{"win_length": 512, "positions": "rope", "label_smoothing": 0.05, "orthogonalizer": "polar_express", "warmup_steps": 320}
Rows from block 10, named by matrix and row number. Rows with one number belong to one attention dimension. Each number is 128 + 24 x the weight over its row's rms, rounded and kept within 0 to 255. All counts start at 0. Numbers have three digits each. After the name is the row's rms in percent of the matrix's.
# v: attention query, key and value (stacked) (model.blocks.10.attn.qkv.weight, 768x256, the v third), inputs 64-127
# proj: attention output (model.blocks.10.attn.proj.weight, 256x256, transposed), outputs 64-127
v.40 106:116119112160095122113093108126115095155115128103125156121139115154136098109157140137152125101142109113157128120122111174134163096088110099112105106136133164199145131096123173162111136102138148
proj.40 110:113131141111123149106126170112125178110156125182141153160143146152137107115115131104111141111130170158083165154109154136159150113152154138130122081158130122069135120149133103120135132092134124
v.41 089:165132207152061151094070151107132147133137129113116124162150133128104101117119091129081145158134083131122138106133082148139113100139133161117074133135137154127134092139138155074140150156127138
proj.41 096:112132110118061146146167120108167075126110103145087149154121084127124091119104155107116122120077150090150111150166193123122141119170113106122107119184141097132138113167111126132113125131124142
v.42 101:140096171129150128190094114134172130110135122137111159121130153116131132110113086146136162174119096121137167121142101142157115115128138125105132136110116101139135111066124168068108132153113111
proj.42 096:133156141123127077125137118106093082129147114120126118158091127160140105140078128171119108115133142088129108132155091142115160124117113153154137120162112118111128132191080103157123170115163117
v.43 106:104122108100142116097133094128122124139132151100126096134131100160144132166130120154168149094133138137152124113115171140116155093089124153121143113126136128171150142138183102138120126128154117
proj.43 113:111162136158117088109110149150171139113123163110134157154143171084125175130134147161111085131160110188107127137116154113123110130100125112118118139099133153130107133124099094098106160117104140
v.44 092:077116112189106138136116116140089138123169113148084095102135100133133141153161183122137140105121145130154113138125103127128122126111148112130200101116153120147139157118121145149131086071168138
proj.44 086:125149115151203103123096127140133120101105145085111143165154153130087109123123098091132163119131096172095164116143142153108105101148130145137112142085170157152149104124143133080154123139070118
v.45 098:146074127144148167121105173198135130124088133122137153137132135131144162115138121125096140146111114144179119119119079100104103153138145121164139140152115084097131126085148128094136111141152124
proj.45 095:141137137158125115174158078114091102103146121103143139144119135106157106180105162117122096123165143106114152106186085156117162152117148172152128168136144140102134119117092133130115127087122112
v.46 108:134119142151131137131109108153118101150143086118100141127138151151169138128080094087129137131088123140091121117123104108160113140113130123114150135105130099081155118088124158098147172135082116
proj.46 105:117156145124108145154143129132142126102109146129136132108086138141130141108145121140142118101156144162098136110124149157147163120142102082131095118152135141154121137169126105171131112118120144
v.47 086:156138112137111093139131152056149115093116152149107132123140143141113143117112127183119149138109095072145162135161093147126116117125156114136112148124142106116110113132120120156123131100148137
proj.47 091:127118114121126108114115128143180118128143108100115120171104109117156114140139136110106122084126110081109116147103182150157148131124116110159125128137136090117150106107167139049166115181137078
v.48 107:098139124097080114130121080109121145127150155137136064089120166108092110145146156141149120115162136149135143128144157160104124129119104103116169094105166140196138126159154106147079104128151137
proj.48 096:116130080108152108094086154123164136133147139125104110162133057131127164122155096127167149160102106142143109127119162113116130111127108123110077137107137119164114144128154103171177144160117153
v.49 084:107117154108142129160115138164148140131129113120137138154138119129163132109152114103153146140134142156142134093112118116114089120121128087101155104138113109119134173064126119157172141098082131
proj.49 092:172125158155166108137200121124068140112109149105151093077126183128129141173136159149152104103138111142122149134149071163121123136090117161133138103101145161134130111156146148122097114101129135
v.50 087:159124156152120123154098154082147111128110134122106133136117119153132079112138116140131141133116103103119133127144110167141116114122134083140120175101102146074117157127105091158151180070181156
proj.50 089:143161133140142110130155145113113113139117108163134130116097138090116121181080149135135136064149153121117109150105159129183132121136112146127120104157146115141160136100140164048133114179113103
v.51 082:127116152137131121112117134117104142092181122145127096131115145120159122169132101126136118127123109165149116101108108122109120158086113082126119133102133120138121127132115106132162168101063132
proj.51 076:154112126123198174147197115139090122119106128092132097067134124148128114132095147108146147143145157124100170162161124117096105124087134194133115092130094147132163164131135130144073106119147117
v.52 103:182177145160148123115115082138095083138112127105156161112131093148166171093149116129107124116111117133146102112137109124150164109124105110127110146125160124094095113125084117155140100127133085
proj.52 095:117111147158125100117108146131119145094152098178116105129110131123112116149104090133148120114148138123090154121102150124179140139142184137092133157127096134099142135142130160168102095098141120
v.53 117:144100144114151141138139168148157096136106126139137140167152101131132136074084125110132158151155128110101110154104150151145089110164112133107116124136084093070152108137142123109116148127140114
proj.53 112:140166153115100115101129144105137138113129149126159103130117121106125148126153167162147103082137156126174125122146132117143158166089135148159141147126170101154097122122122158132159163122152087
v.54 091:120141089101143167103140151129130116101163126108170115105124152100133102173164127137122123096144127122118142120132161111129104098087086150144111140123146131152118176097134104118093133128113121
proj.54 101:154124153150109097128109115165109125118112132122148144169171126107132139166100136141093114131123100104125107160134116155130124166124118115124138130149080140105151113127114136104120122127146156
v.55 113:160123143109121150117139111158157118078122146110132144106125112152166118144110111147138152129144132135141137134097127100145162142128127164131095117121134094126097098098104145082110133172117094
proj.55 117:125109166110151087158117070144091111095101126179109145147147152096137115118105128124135121126145117084119144138141140137135155138094141127134134135153123092086091133170123086126092134117171170
v.56 109:083148144154114131126168078085127159133142123121136136103098143100081132149113120122138122107123170116104146135101149138046093166097114174118154127114135159201119137137145161148123100086125105
proj.56 110:133154095162138128097065120150166147134136153054129111106175144109118109119180123118147126172129129161127121110167079092138067069126126099128110110104135135130144124142143076116136134147142120
v.57 106:144155153152141125141112147149104126127088137134127128151123092154155153131150134140083067128138121106089087147112129128128156131143167136101099139155136147135133123136131124112146149158112093
proj.57 116:131153122115102131138212135115150093168151121153150150113089121156132097111131091168114171137107133150141130130140123124126096143110130153113137141110148096138109134126111167159125119127119102
v.58 080:110094173119099118136148129162143066123133127129144103149145110152130152113125125089139124158146110159157188085139154138141101126159093128147082112168141099113129136098127122112120146143086097
proj.58 084:138155131126099114144172090105128123094080159117097167147125134153122133126121093122127149151122139083155149131117128176149183170135140144143117119122077103107125109178117095154115102081172110
v.59 092:120133113094153119184137118145154113140091128118100142130103148136130156129111096145125128142118122141134119189094135102160146154154130129105091118150106091175166118120145184087131100178106114
proj.59 096:119116139105160109102115132132110131140132129135114143132089113088123119094151139143125124118145138079139167116159095146106159147088107148152151156118107111061094129157144137165119170167129117
v.60 096:133087160131092085153147119121138101112123147115123123142116098130141134126119123138151165183121114152181158071112100152113157127125118114166110113091092069143110153101145075144090097094119112
proj.60 095:116143126124170122149122115119106144080130125136129087126141151162149125138139114130133096120132150153116152145159168103144165088097163175102111110111135130137116107134106140137098140095170129
v.61 120:092174126171065088111151128085145129136128125140104106150115115115109114095163151123161142113116166108142197091127121132127140081119138105112092090170138136141133133126124133172163107105136143
proj.61 108:145085121123125132084131093111122168150110112131099120115166120148124148113140117136133113134123088127144151132123152147137114080137083100156109106084144110130121156148192134084157114135119112
v.62 100:167095141099125123117101167163166134116116153105126121141156111124131110112120116152127144194162191135128116122125134161130145082158092150108121105087088115148154098107140127091096153151143118
proj.62 095:117132141120134109094144115128111110109130100149128107117137142127152117135090150149117117098134092125154119120122159151101138155115139114125112130167156134095115147130100121149094204130130165
v.63 090:145125102097100102139095116115144114160161116120105104139137197108149089120136064148133150164101106168126188136145140113159161103117126122140138139133116113106151140088108100119118137138164140
proj.63 100:156143165121116128163163138131083136123113124185086140114093112114120153137125140176174103095178130111123097123119120132168157124140108105112104110146104125100133150155133117108136165118123149
v.64 098:137117136111118128117134119163136128151139082091145133132134144111103126157150142148134079131152130142140138127169151138118113118104136117103061062123110140121082110164116105151114149118108127
proj.64 101:142142126138112104167131153141114139096130131129092096139169124098127145092122164108124172121083142104101091092134124142119105116133135165136157167102155145109125095097092116151137123148122141
v.65 081:101122161182163112142143143116158142117137159132072128147154079112115147120134141130172133147086138103097129135142137149117091104145107145153136110134113128129140115138147107102142155109111116
proj.65 087:170127109062101149112129119111134128141097107089122123164121148128115133122143126111121096109143114134134123124108130078143153192126110131121128123137113135158088118122105173152105132140150130
v.66 078:117113145138065138122145111138135104108110114082095126108143139118133110126125182134105113146117152093092165104143169096115208133144123156075157124178095168109099101131124145149175131141126145
proj.66 084:140174106144155168160140149165126119147111120154142134124141131081138143141101120137118168109119150142125104148104128147125079124121150108165126169076157112111126114125109099141102132123121121
v.67 089:123137159126119132075179155135117112118154136128098075160128087100106129140141136130141148113095103110133144093120144116089153164131161103157102142153139129148142110120133111143090089135160162
proj.67 091:129159127127132112188103130129133131149142144126112166159120111184122111124111120127139130101115179147121182142147151131194156118147093109137130104166152128101112120164116114070186151140071084
v.68 082:105136139147139128117122150131121161113132136129146158141178161095161126148156112094118148132140135100146141092147127107056132151067161134106132118106155141108138126145119116140145123150119112
proj.68 091:115109137086074091111154085122151126138144118100105159095175125137112125116130176113113106121122134170115103145126146096176120149143101090132112091150118116123141097191119173146109113135117167
v.69 087:147158152124115130152145145130124084129067110121139083166158151139143105157129137108106100146151142161120155133084095130132106132118126096136145121149125132042155133116159140111164165187114160
proj.69 087:110103122118170138145112093139120154112145102133126186096087144111097143134104157159125128122104120187152120148126109167128100121143120182114128156103124135158125122112134125175120085093122122
v.70 100:108159138114129154112137141127096141138103100139113084117125166139166125100154156100133124137141130162125126082169086153113138146119139144123163123141155128150113127167118072137110094151119135
proj.70 100:121120113163158080169112094164115100116117143142153136144135115132116156137112114145117128116120135131156130115109151143153111125129113102095128111133115106114174090105137169127146126120121127
v.71 096:078124110138143125126114131174128176130126119132129162102153086132110155171176112105101172133145168090135115112075129088067154150118146137128124132126131157100113119088123157139159149133141149
proj.71 098:165111157138083151122152132110147118155174120156115110161115156126143121116108179140126085185123115163125143215117106097163137099127113137155128113121115134144117103159113085158119123131153142
v.72 099:129109135140124077142121086128152133105126122115133163169123122172139116131135145143162117151112136123111138154115156135135119156175115103089109120156121149115142118138152166128159125143148116
proj.72 101:143133113141125187089119135103146128135087156113159102143137103121162127146137134109114117099123139140159102110118108116100139135110100140134131131109146115145104137118110149134117141079104143
v.73 099:158125119130173109181113101166152144166128164154141132147140044157147122132146117136144126161103133145123110140100105132103081103096126159145119081121078169094140142113127122142134141141120100
proj.73 106:089124121101087150096143134113148141109121130085101101100155173156109131139156146137133090104134145130150128141126158075151149123108101109119127098136145147171072091123108139123115123085137148
v.74 110:114136099089132130150065127164088138122129141111138162144109158133137080128145091156111152103145143174130105123108125144168144128107120103116140122107070097077112148141105102094139164154170134
proj.74 108:085128087135131166125132133153105175152119126114094159078117104101154100157135160089110113142114107109118112184127113116074103128116161155158097108115158174137121090096171134136139108096107129
v.75 096:087171158137090177148165104128130119134090138092116108111144176096098112132133159146101138111130132128109156105119148099145182117117131122095118152133115143114135131097114153091137141136121137
proj.75 100:106084081130112077126120135131108123138131097160089165118124117151115144158104126127095145112117116147095115157146113102119063134111145147126153103126178103084172119160114163145133143094148134
v.76 099:100135138144185166084137148116099138097141149127145121116097139115144129140120115084125139100148103125139114100110102150111150167105163127146118136103138155108109147162148097126146091136107169
proj.76 111:128075082150094113121140077119112151162101125116121191147121105163123126103135139152120108200159146134157126153111153102125127138122094123126127093142133111162150089168147135133103151147124127
v.77 093:144159164118165135155094144113125098136093170185173138151112120080128118142142111128110109133136097162138154150080089151121136129118102094108113089118171076074108157159150124074161104124103084
proj.77 093:106065109092118117147094145125156146087159071116103141119130154153106143114131105169158146156111153097095121092110099122110091157141102153125116171123115157185159117126108117188108117146114141
v.78 089:147125130104170159119119135120095167166161151152142180122107097139151120107164063126093143116131143148123128187122120147123144093159136160084119142105129122135137171089100150111136099087140089
proj.78 094:068153117147109152137138134149128152121089131140119155076127144119121094174116105132138095148156117114118148152144158092120124138112151129172117086139128115136120102140149112103101112156150139
v.79 087:148121139147100141149172170138138098111168166101085118161119124115120122100127129167152147129108120118100157133093187100150124111144100115077156141155147139132092097150108145117074094119131144
proj.79 095:139117122104116125119110149115090171124089119143139133139186086141127144189079120102112139076087126085129152146160100108137096114140123119152129177127139116076139178114120118121156144170106136
v.80 111:140146138165125167076173139119123135117129146102142123119093112115120110091126136123120086105140142143118145134167172144172136139148121105134154143140109096179098106116134099161091095091098137
proj.80 126:150104118133135123181131132160108114151114101100115123104153122114101127143105085099133131128115120104109127092130120121072078155137133158128158096132108085109172139140137137091132133149174128
v.81 107:083140165126103183102137142119098107090087068117114139115158152104137138127082137117107124138146144100136164117158155084096167106172154107135100178121156115133148140087149131124170098111130142
proj.81 093:193105134148148092177109130136162131139157151170145144157093134119107125130150123114167129126134124144098105128123135156140133142124156165131103133126144094094162124153124151104114130139088147
v.82 075:099172164134151164122173135135140095108100158124124118113103127130147153137110173123125064138131142152147109135132159163143123133181133092118132135135141146141113131076183132114122094131083158
proj.82 079:172089087143141129156104120122134117155098121122142098156112124143109126125144082175195145090143164127142178131129130095117123097102150153120136136108137075143133112154136096138139156108134141
v.83 121:121138121121163115151060143160119132124118126142106156109113133170127136117089126148142158152079148124150108119126118138098113159155119103142124131097110135132121140119131118101163147125173135
proj.83 126:129130122102111175114101141107142134123119160087112094166124126128154116105207137126144127100186111150127121138115161143118166111113155121152086117158117150131106067163128123138165152112072145
v.84 089:132093145135110130141080138108108113089095118141119150150132153120129124066116102172147156132149120105163097080153116105091131138105133131151154168111145099157128124158123114094151179144171120
proj.84 094:109172113126123119107140153119129140127165127125140134127143125118151130170155150104125129101112142106103121094091132187134175120116139105146091135129145180071123190149149129093124106131074121
v.85 088:098122138155175151123181097152126124112120134118136128127112124110120166153141161162126102114124131167096135137120152162089147118142134132076082111087120172132143147109137110152147111108090097
proj.85 090:117134127122115112150108115133124123154149130153116135122120104164133060121098139114118122107108141159110175138089131064140089162135151157138162113131147089111134097136135128116121148113161133
v.86 104:093162152107138147086137133101095166159125126122142151089140113086119156173106132067104140096144127091138151136150138153104168135128139154097092140105168158106106143113102141171123101111083106
proj.86 106:137085135135129125146142105161137090119124104130131110150117139124089110084098105159146104190161146129116099117139138122145063132120111100173153099155122112158152103127134127135127144182183134
v.87 086:139145116134119117145083096143148156146100117109126095113168145165157142124129153123129115126129183142118133134152132137117113143113124125130132121107140125174140135126147087128114132085116124
proj.87 084:127131158135112106136097148143146073129160132126096071140093139100084148118125135109140137065172086122109111124123145127134152147122140090119130102150135145109123092125105153157162143157120147
v.88 091:169141151130103100120123107126151135122156128132129140148144144095122114106128128129148089096140101093147152106116098133135093155125173131131108120116115125131136126141143138136106083158125113
proj.88 089:148115126086104108060121167090100104107140127132134122129127134164116129135136110143133161155133130109155116149142136121167147129083046083103163174157100134157106161119097140118136144127113124
v.89 105:138123100089122081104127124153171146114145106139121117154103191147164123117135129132157127132116113125138100097159127109106112152120151099172129107111102099155174109180121083114087106105138158
proj.89 105:108159153153109112114124092100102110120142153116110115118140106129147119083147137117125121135167116130132086139132143147163178143114139118084124110160125140136128141136124147102201139147089099
v.90 092:136123126111134094173068107128166132118125100131166154139169158185171164166126132116109130148139172084159122123118117095084116142131147122152138145124124173102141153120138148125171134151123141
proj.90 104:141116148132117142089127122126157122132137137141131104128114131116095143079173170129173134108189112182156112156157146120152158081146114108098074090138127138138085096147124166148110119090103148
v.91 106:118160121104081127103182144132131141138125077106108133139159128105134128138148158108160103087091136090131151156129132103130125114175105113128123160180143134150138129093122201136107114141129171
proj.91 106:138161164154140140134140126099129126149133129147136149118131100111108154139096143117117134146173106163123094150145104141161112117130138141144141145116132077107152126111117168107186090124114090
v.92 107:096127129176144128121136131140098163106127125117115114065117145130092136142123148136114132119114159118112099135099122150088096149105149152143091191136162141173096150101143124169142153142120137
proj.92 128:120117133109080090118147142123142090122152130123138127162151105177134139149140140148108132180100124150134186094130127115188134042156139152133163114147089097072133097149120109146145133095137100
v.93 092:099103103156114155118093163101098106083133127140143155132133089127181142105102116151116138129108119174148084133138117124107128135107121124121157155139176093136141127148140113140111155104121132
proj.93 102:141140144078160137116179092105163169160098167100115135087131144107126094164162146099129123114157159120095171135095129164114144135160169139148080115130105137100091129156152100132125106157131151
v.94 101:142124111148136134182103135132158127119122159139155142139127105158162153121128093111078113121139141135145118123107105093072125105108133154153175146121141130099148163107116115106148150094125142
proj.94 104:094125154105112141095133112145109170134137105129101136084130171117114102150156161129161106093159127132142109182131144120141170123144133110126073081138150161139088122146151134122107093136121150
v.95 104:138124148144107082136167114163158106084153126116102109147113119127127131123155183155150100129109105151150157114120110153121141115163082136077144110183105118123147123172174109137094089141118142
proj.95 107:158134139144137166108103152105100094127130111153157118156116082130127146126095112122138151105160106087138099122078109119167103121145090099141147177122141134152137145077106133119174150108124110
v.96 083:151068132128124123095092141080098192074136177096156131118114127138136132112134118109150104160158145142155100101140092122148165126152147138150145126104120142135123138113140141093142160110126142
proj.96 082:160154115131171083108145113131175067105145087168129146096141139107134080143147123118100113128105169091132153118086103110141087099083116113105112170118134083146157101111125143180124153148179141
v.97 098:130143179141119138127134113117149171150125146122126121132131167101109110138147136102128141114163127157152127131138149131177155126128119137119092103103100135090103147121100139152094113139120130
proj.97 093:130131108130117083152166114121087090116150157163118081105138118162134128150091111135140138143105136091140101111146126120090112096151121168137130150151147088190121158106149113141078113127165097
v.98 092:132159127125140145159134118170102120139107099118112129125111125133144104103090135088096120150163150116099112119115142106133120127120146126109127122150161077123148136173113183163109129095124126
proj.98 100:156112121108163119102097134114145125142167151085138147106106097144120138126123148131094141111100119178103125112087123138125112108085080087121126147113075149128176152107103089120136160161133093
v.99 085:081104128139084138172131172117153188114170166141150134095172105110106133142088093116133148137133122164119132148132117128117143126124188137172130107101128096119079139171161099122160142145121085
proj.99 082:173126104122105104149137166133111120120097123103131104171117122142139103085154132103163098148138136104165151158161144114124167146132131152101136164149138136166146140109098127113110133136127147
v.100 093:112120106139145146176123148155116136115128156126129143106125103123107134130106137116116143179105142125149112112118075079098082137167157153129185158134112137152118126127106113175144122113137104
proj.100 090:107092091143164110120104110123158106108152098096149121091127148150090116138156118144105095096144142148152152113090128140113159130094144110144097154076114132130104113133114169111140137117162133
v.101 089:140159085093148142115068138179149090115124132099077104110084086108145122159166119129127113108125098105156151094147125141117082098137123137101135106125143145153138155105149184118094127141160116
proj.101 088:141147153147144153127149126130143172133141111176136148145139142119135109131058127112130112109113161130089125108098115141163162127125109138110101119117142120146072116140108118158164091097121086
v.102 086:091125100114139157133135111113105097128105100117116130132139134162136172088143089112101140108083154113128099150148115114095112128115146126086155132165109133149139136064120128147126120119139124
proj.102 086:117109118139141132161114116166147139146137121087095140115111125110118106142143178086154103157150120145133174176142120136129139150101127115159120151076162155117127113157105174099120100122070154
v.103 101:126141105136131093127155132139160109096120136116136137119103124166139126148112114152113161098136171125181138118108134136143105131106139131123129127158136107115169119132149115123112128133153121
proj.103 114:082113134100105172150148113087102180112134121132138132113156129115141148124146164132124114161146138140100159138148125127133176191127086112146161109148136146149128109166126137111096150110097126
v.104 078:125158130105184125128147104160116094153126113157154135127123118138114156135063149123157132141091136118120101142152108131067107124119107079134137112140130100091099115056122128151153149142158077
proj.104 083:148113130113098169117105103117099118113115156109094127109104091122142136110178130118094142157116111168157094115102137145131131187112153141157152099110113176164163168135169124134117132120092169
v.105 077:142133128095116099164156127130144138107092172107154116148168138137138148110114114151138098157116109131143150145116141150120133131134117093098139176134109115150140124135115168085147120112125125
proj.105 079:126135133125165166145134114099139134114170115069118092104119153171106112181137110116187129129116113098136143151144120130177124126126173131136133126127163143119112123109155130132131146147074129
v.106 076:096157115102113162114123144157124131163104105119126141128138099091142128125127106122102108112120084126125135122148103120155133128138157134120142147188170084149181128137146162188119080152147136
proj.106 078:116144111103161109126102120101155129099150161140137148142124152133097114122132140112130132111129157142102133133125150112124138105117126141136083148063090146124124158137081125057151112139066148
v.107 101:083122158156111137159153151122103178107144131155165098115158114120119171190093146178151124168134155145110117154111132105099115167115125148165109177119112103111112115169130085128181162135135156
proj.107 094:181112114134124080130086113136100045111085141082094106144125111155111132084146100124123132112105127118121148142124124109123181083155150112101162152156125157133176151097125110126134139116179125
v.108 096:071139127104121155106125142073145149111148098137097150132164147133139117085150135162112147120128153109129141119142179177206154134105150150134102115134161153129182094156177116124150157107149169
proj.108 097:131131132095104107153125134132123104148110148109146109128138125104104155111132105105150125151148111111098152174187119117088130135174127081120136136145126127123146166133117131076125134185112169
v.109 078:122109124182138133129142155110113150138102149137131137122098118103131112100123145152165091112160096144073130182101089128155148140117155118127150160142165129107115119145121146081120143113126119
proj.109 080:158116136167133086135136118131137105072162103117159157125106142118138104144136129126108132118097106122158119090142126121127102112128132098111119107130148108106152113119132124197179125160130139
v.110 085:172168139094153119112139097150107098151142109147129140147105093121152153153146164095151100141137111109138113116133114082139114123169098138116139150145101172137144113101115191135128146100140129
proj.110 087:121105169161170139111122091135132144110115154158115108103129117137123120156110105161132129099129112131082131092105115164112114114111154151114162133104150116129122158177166136153158086153129158
v.111 079:146135177128142162108159098087133162137138138133105120112128131135113144153147166083125152137116162139187115122122169121132122147155103107117120099099107205087139128125093151177087125148144118
proj.111 074:092115127141090105154146122110091099090160123164132104109157163125136109124148106139144112138152073105177098109123106126138153179144113130140143119125139100150139122155174172119133118104197146
v.112 110:106138133132124127115151153117136167140155088139111116101133153114108097078125132070145141120167153142116090114173145138133147107135161116125095085122113131137104118133161123166155132123119129
proj.112 105:137095110121119108155089100133117110119102159136150129161128100120155131117129114115127112146120100135129168152136142122100109115108124161098126217116122138161134175118114135129129127166099146
v.113 082:136138147149108116137127140106091133074168150146121114130126097136116154121172104128168116170133129134121151158126103143127121158121120174121179174104077150114116146102128095110195121087134120
proj.113 086:153093151130144144143133168152144151147099095091137159151148123131123131137097140141161158120124151092112155103124139122133140099159157109134119147166177123148142108135140137133092172134126128
v.114 098:102112137111119136081122125115114135122188109124106155131140092121136149106135114128126146121140134107173120124157104123119128158110149149140146119120159127134179119119168109162183134123165157
proj.114 099:112147160087115127147089132106082141096105126177159159104114141145106113134164152169118126152146133163110134155123136110134122143107108115141134154119091137123134140148110109089136133160117165
v.115 104:099139119147130118177161145124136132157129102173168114104132179123094112110129148114162123121167167116075128138139155096144126103131133141104108147166117113132133100138136079134175138091114127
proj.115 104:141080117144103137146103087119118145140089141098127141145150080136135186135125114132139131124131126138103155129141121138077113139141149142157174147115133182102100160139144139145117153165072149
v.116 091:151146128153135134165130161125130110121121122091125077139144121083106088122138120174176072099128135113116092160137117120118118130108147142119135120117132122098107102163123120091093144135149131
proj.116 099:146149119096132105112149111139134081124180134107139135124080087168107130114129148136125174112123127153157123110137139104109131114108097120135124110150113168130171119117119141169144108131124058
v.117 092:124109113138155153137093104193103077150083128129135144132115125115139104174118110129145129105098117149088119152161095121127117146121103150142156127148143130053139143123087122157104101127147149
proj.117 095:109112136124112101146141134138112166131173115112130119077118107104108145081154165108100127147128142145129137135132142112082156133157124128149109150100121117169111105150123121153160159111129106
v.118 105:082146129120144174111149104126083150172136081139105145132124107107159133138151102116131129079122131121101114119178134115132146107099150125115103120130128129151150163084150161185163063138117120
proj.118 095:171110129168088129156093124144138107136107170153108140142142115133102107107100127118103102171117119146142142162130156146126138145135129145091124166104117144129084125144079094137121077106130128
v.119 088:110134116124143118075120175110167144152188126118162150146174121097131120116095145140150108131124093136171104107188108151154142124161118149155119104102096139138131099129170099171128144158134132
proj.119 090:113143144046115141134108075133142089129092153173133124104107126127105141131158139125114148120135149124074145146109136103115135115101104148100118124130115148105121154132133143081133125141133170
v.120 074:142147129137152110136116112149112090160103110122116091139097153139117098127147111108136133113157181095091106113156116131170150104146113137110078098126088126109140098121122156130108132112117194
proj.120 080:123114152075160118107118123176120131156127160138156116123139105102127153106061130122127190120110111161072148149117126158103091102116120108097142168125147095137129139147152077119131109153141105
v.121 083:142104131156122124132158110121124136153098104097126125114153155135148121131136121134086129109151167128136101137090154137120149113084144113112126094115168164163134161163132119151102150105155151
proj.121 090:094134142143097124140111122135107075140141166157114139143087156122100115128100101130115093166105045152118167162151125129173133146145139102115183143087127106075145102114131141131122095106149146
v.122 090:133132141133135092094153100104100135149110153144138152082112145147114135167150119124122132132127133136095139142120153111170135124139080135118156137164167186130146093087114138138139096101144150
proj.122 096:147096138123118135144136142134148134122140153176137130125159130120144139122109121184088137121119137125158136131124098137113127153144117099157156097097119088113140101198138111133122113118125146
v.123 098:153152121072163108095127137085171125103180133112135144135129147142137147083119131134127097154126127108170156103130140143137107124189135110133144092116077124157152123119168120127164144151137119
proj.123 101:138126117135111191138126115114146142151086127140140119132132115092114130159144131088130137100141145111081146117147108123151148153113163150113120109154178142138127143128175152109103121136079175
v.124 105:086132144120117139099162087115112176135170110173142133111126067112145157147120128123125153143137180136099136132107131124141170132124121151136130165141155161141098132113138106136205140119140129
proj.124 106:158095128165140114154093173151157099153109147143090145138166112148121105061106111157116105146083148122124149142107129123129121135137151107098166122105124117087138133139101151135118142111159130
v.125 101:114138136135123124145174113148105128127142125140108103094119093138098134142160094112113110120128165151095156158121099110114122147138109112077168138152133117136119125090096153133137077160121143
proj.125 101:144094145134128128184113183166156135134125134107148175165126158142135088121102166161147167102130100124152133132117096125185132101138120113151099111131155097110156070134116087134149115063112130
v.126 092:155138124134135102155090135191151070132112148116127145134115159131105105145114146120108119153092112145195128095131141115138067138153146191164141116117115130117151119159147077129103146133148105
proj.126 091:078148128113140142095140111117127167118116123126148097130115100118121145145146093122142123101176155149077132082127123119097205121141089124152135136120129116180118132151136169106109113132109119
v.127 071:085140140122131113177090151127161110144124188099115159118156108132134132163115131144101124134084114140144154145153126105157115175160124134152141106117108119106139102118131127127090107153142129
proj.127 078:150120144074109138110124144151132121121120127111152081130125141101122146137164132141191167101178131114133139143132127155108181101118078130116088105131115119124129092155118105091159107096113141
v.128 075:160155169129118132087082117142132088139078157128126138126131135120103085093093102119133085127140117157128154137169181119129112077140091117148163127123136135128133134148170129109126113084139148
proj.128 075:102101135143128194129108155149148151118169145117137118131110147134154110140122125154117127113136142162088086159058114124134181150088137144134089124112131116148104139102099137141090145130151106
v.129 074:111121116113127119121134120150141147116171158112102101137142146093143153143159120100108164124153134126173123137105150120120162145105131124111093106157115166131170159093079134157096136132097119
proj.129 070:159113149129134089139155103106122133153117089128133127126109138153097153128130118106132128159109148116097129118153145126131115117147138151137161140121105151136132113154152138111131138148118139
v.130 093:131062089127112146121162138114095103102110121123141140106108109114162165130091148111089129110120121123156117113151143148120110147114167151105083115153072134210138109127104162119098141163181117
proj.130 101:072110151117116128154113141141148123149113125135177110174153090121096105117134119144162158201131072126128147129164147124147097099125120101128148125105134146109155109130154110123147116133116150
v.131 072:148114117171110133125166095118137080124148120114090128096067104149147105106121135133111102116145118127136126094097143123140109131119162079100134114165133099152130155130123128166064141091124137
proj.131 082:123149109120143131158108156123117145151118115134182179122091111142139144151131110096143157147146108139077144132130149139119139115103109170136114098082108115108117100126129137122158095185072142
v.132 081:109187121138106097097132074165142142156111121117073150133141088087163092114099137094116150141131161113144112109146128120131165120095093087101138142176122115101100093124097141159108093103156105
proj.132 088:157102160115138141144102155118139128114106130136152148089115181161106136141164142127110129108141112127083113121144150130171102146146158192138134113125113143132146166110127121116142175181087147
v.133 064:129096144124142147133132126117112108133116141108113117119130128149087136115104100153138106138090114098091154094093120116170125110132116136187141102132136122131113172152150151142110151138106167
proj.133 073:118181116149098152142123112161172155118154124076154139178116132132159156111139113114092133105143190158140133139078102148103140123143135140089107140131136108146105116107104113135138168148137124
v.134 081:143135118131138144154133158103145142141114139109100116165122110132150188157100115119110142127122070060111117125119065134124146145154135156146122141114120125157083138112093118182131101165151119
proj.134 083:093117123125132112114143107130128106117139094125125134139144146148142107136136146146123133114098146140139124153147172155130143113109159125106135134125135079131141110147167125117138131131118150
v.135 091:146085160127152134136114148119134106104106157102098124117122134168099136145118122152096108140151128156121112124140163141130121074125134169148149096060087107131107160164142146120126135094120116
proj.135 091:134141128134138162089185121157150123099148140150127122125133119116150152099125119102122117103134142106143149165114059119091134127116107063117115136160166069117124150105157111151135112129135135
v.136 090:172094126132150100122130156163126102083129135089091122109102108122147089135146160094094166127140115141122116143108141148151122117157117182157165187132112137116091104150117138164115109126147120
proj.136 097:123122125133123180119146112108098119156093131144167163095188162142120133135149137133113146104145140088150131123169086114103111103117149075127101087106140070114139172082107130144138108131120098
v.137 093:107121131134123110091120094177130139128094143104076154143111119110138110156120147130166168195112158172127098101142106150122141089072087152151155111125099106133111120150116108128127118120129103
proj.137 092:125137172133131090124124152108134114107129101147126137119156175177115146114148095137066105031130107084141130165129120111134141140197169115128132171127135133185110193116156134124127173130141175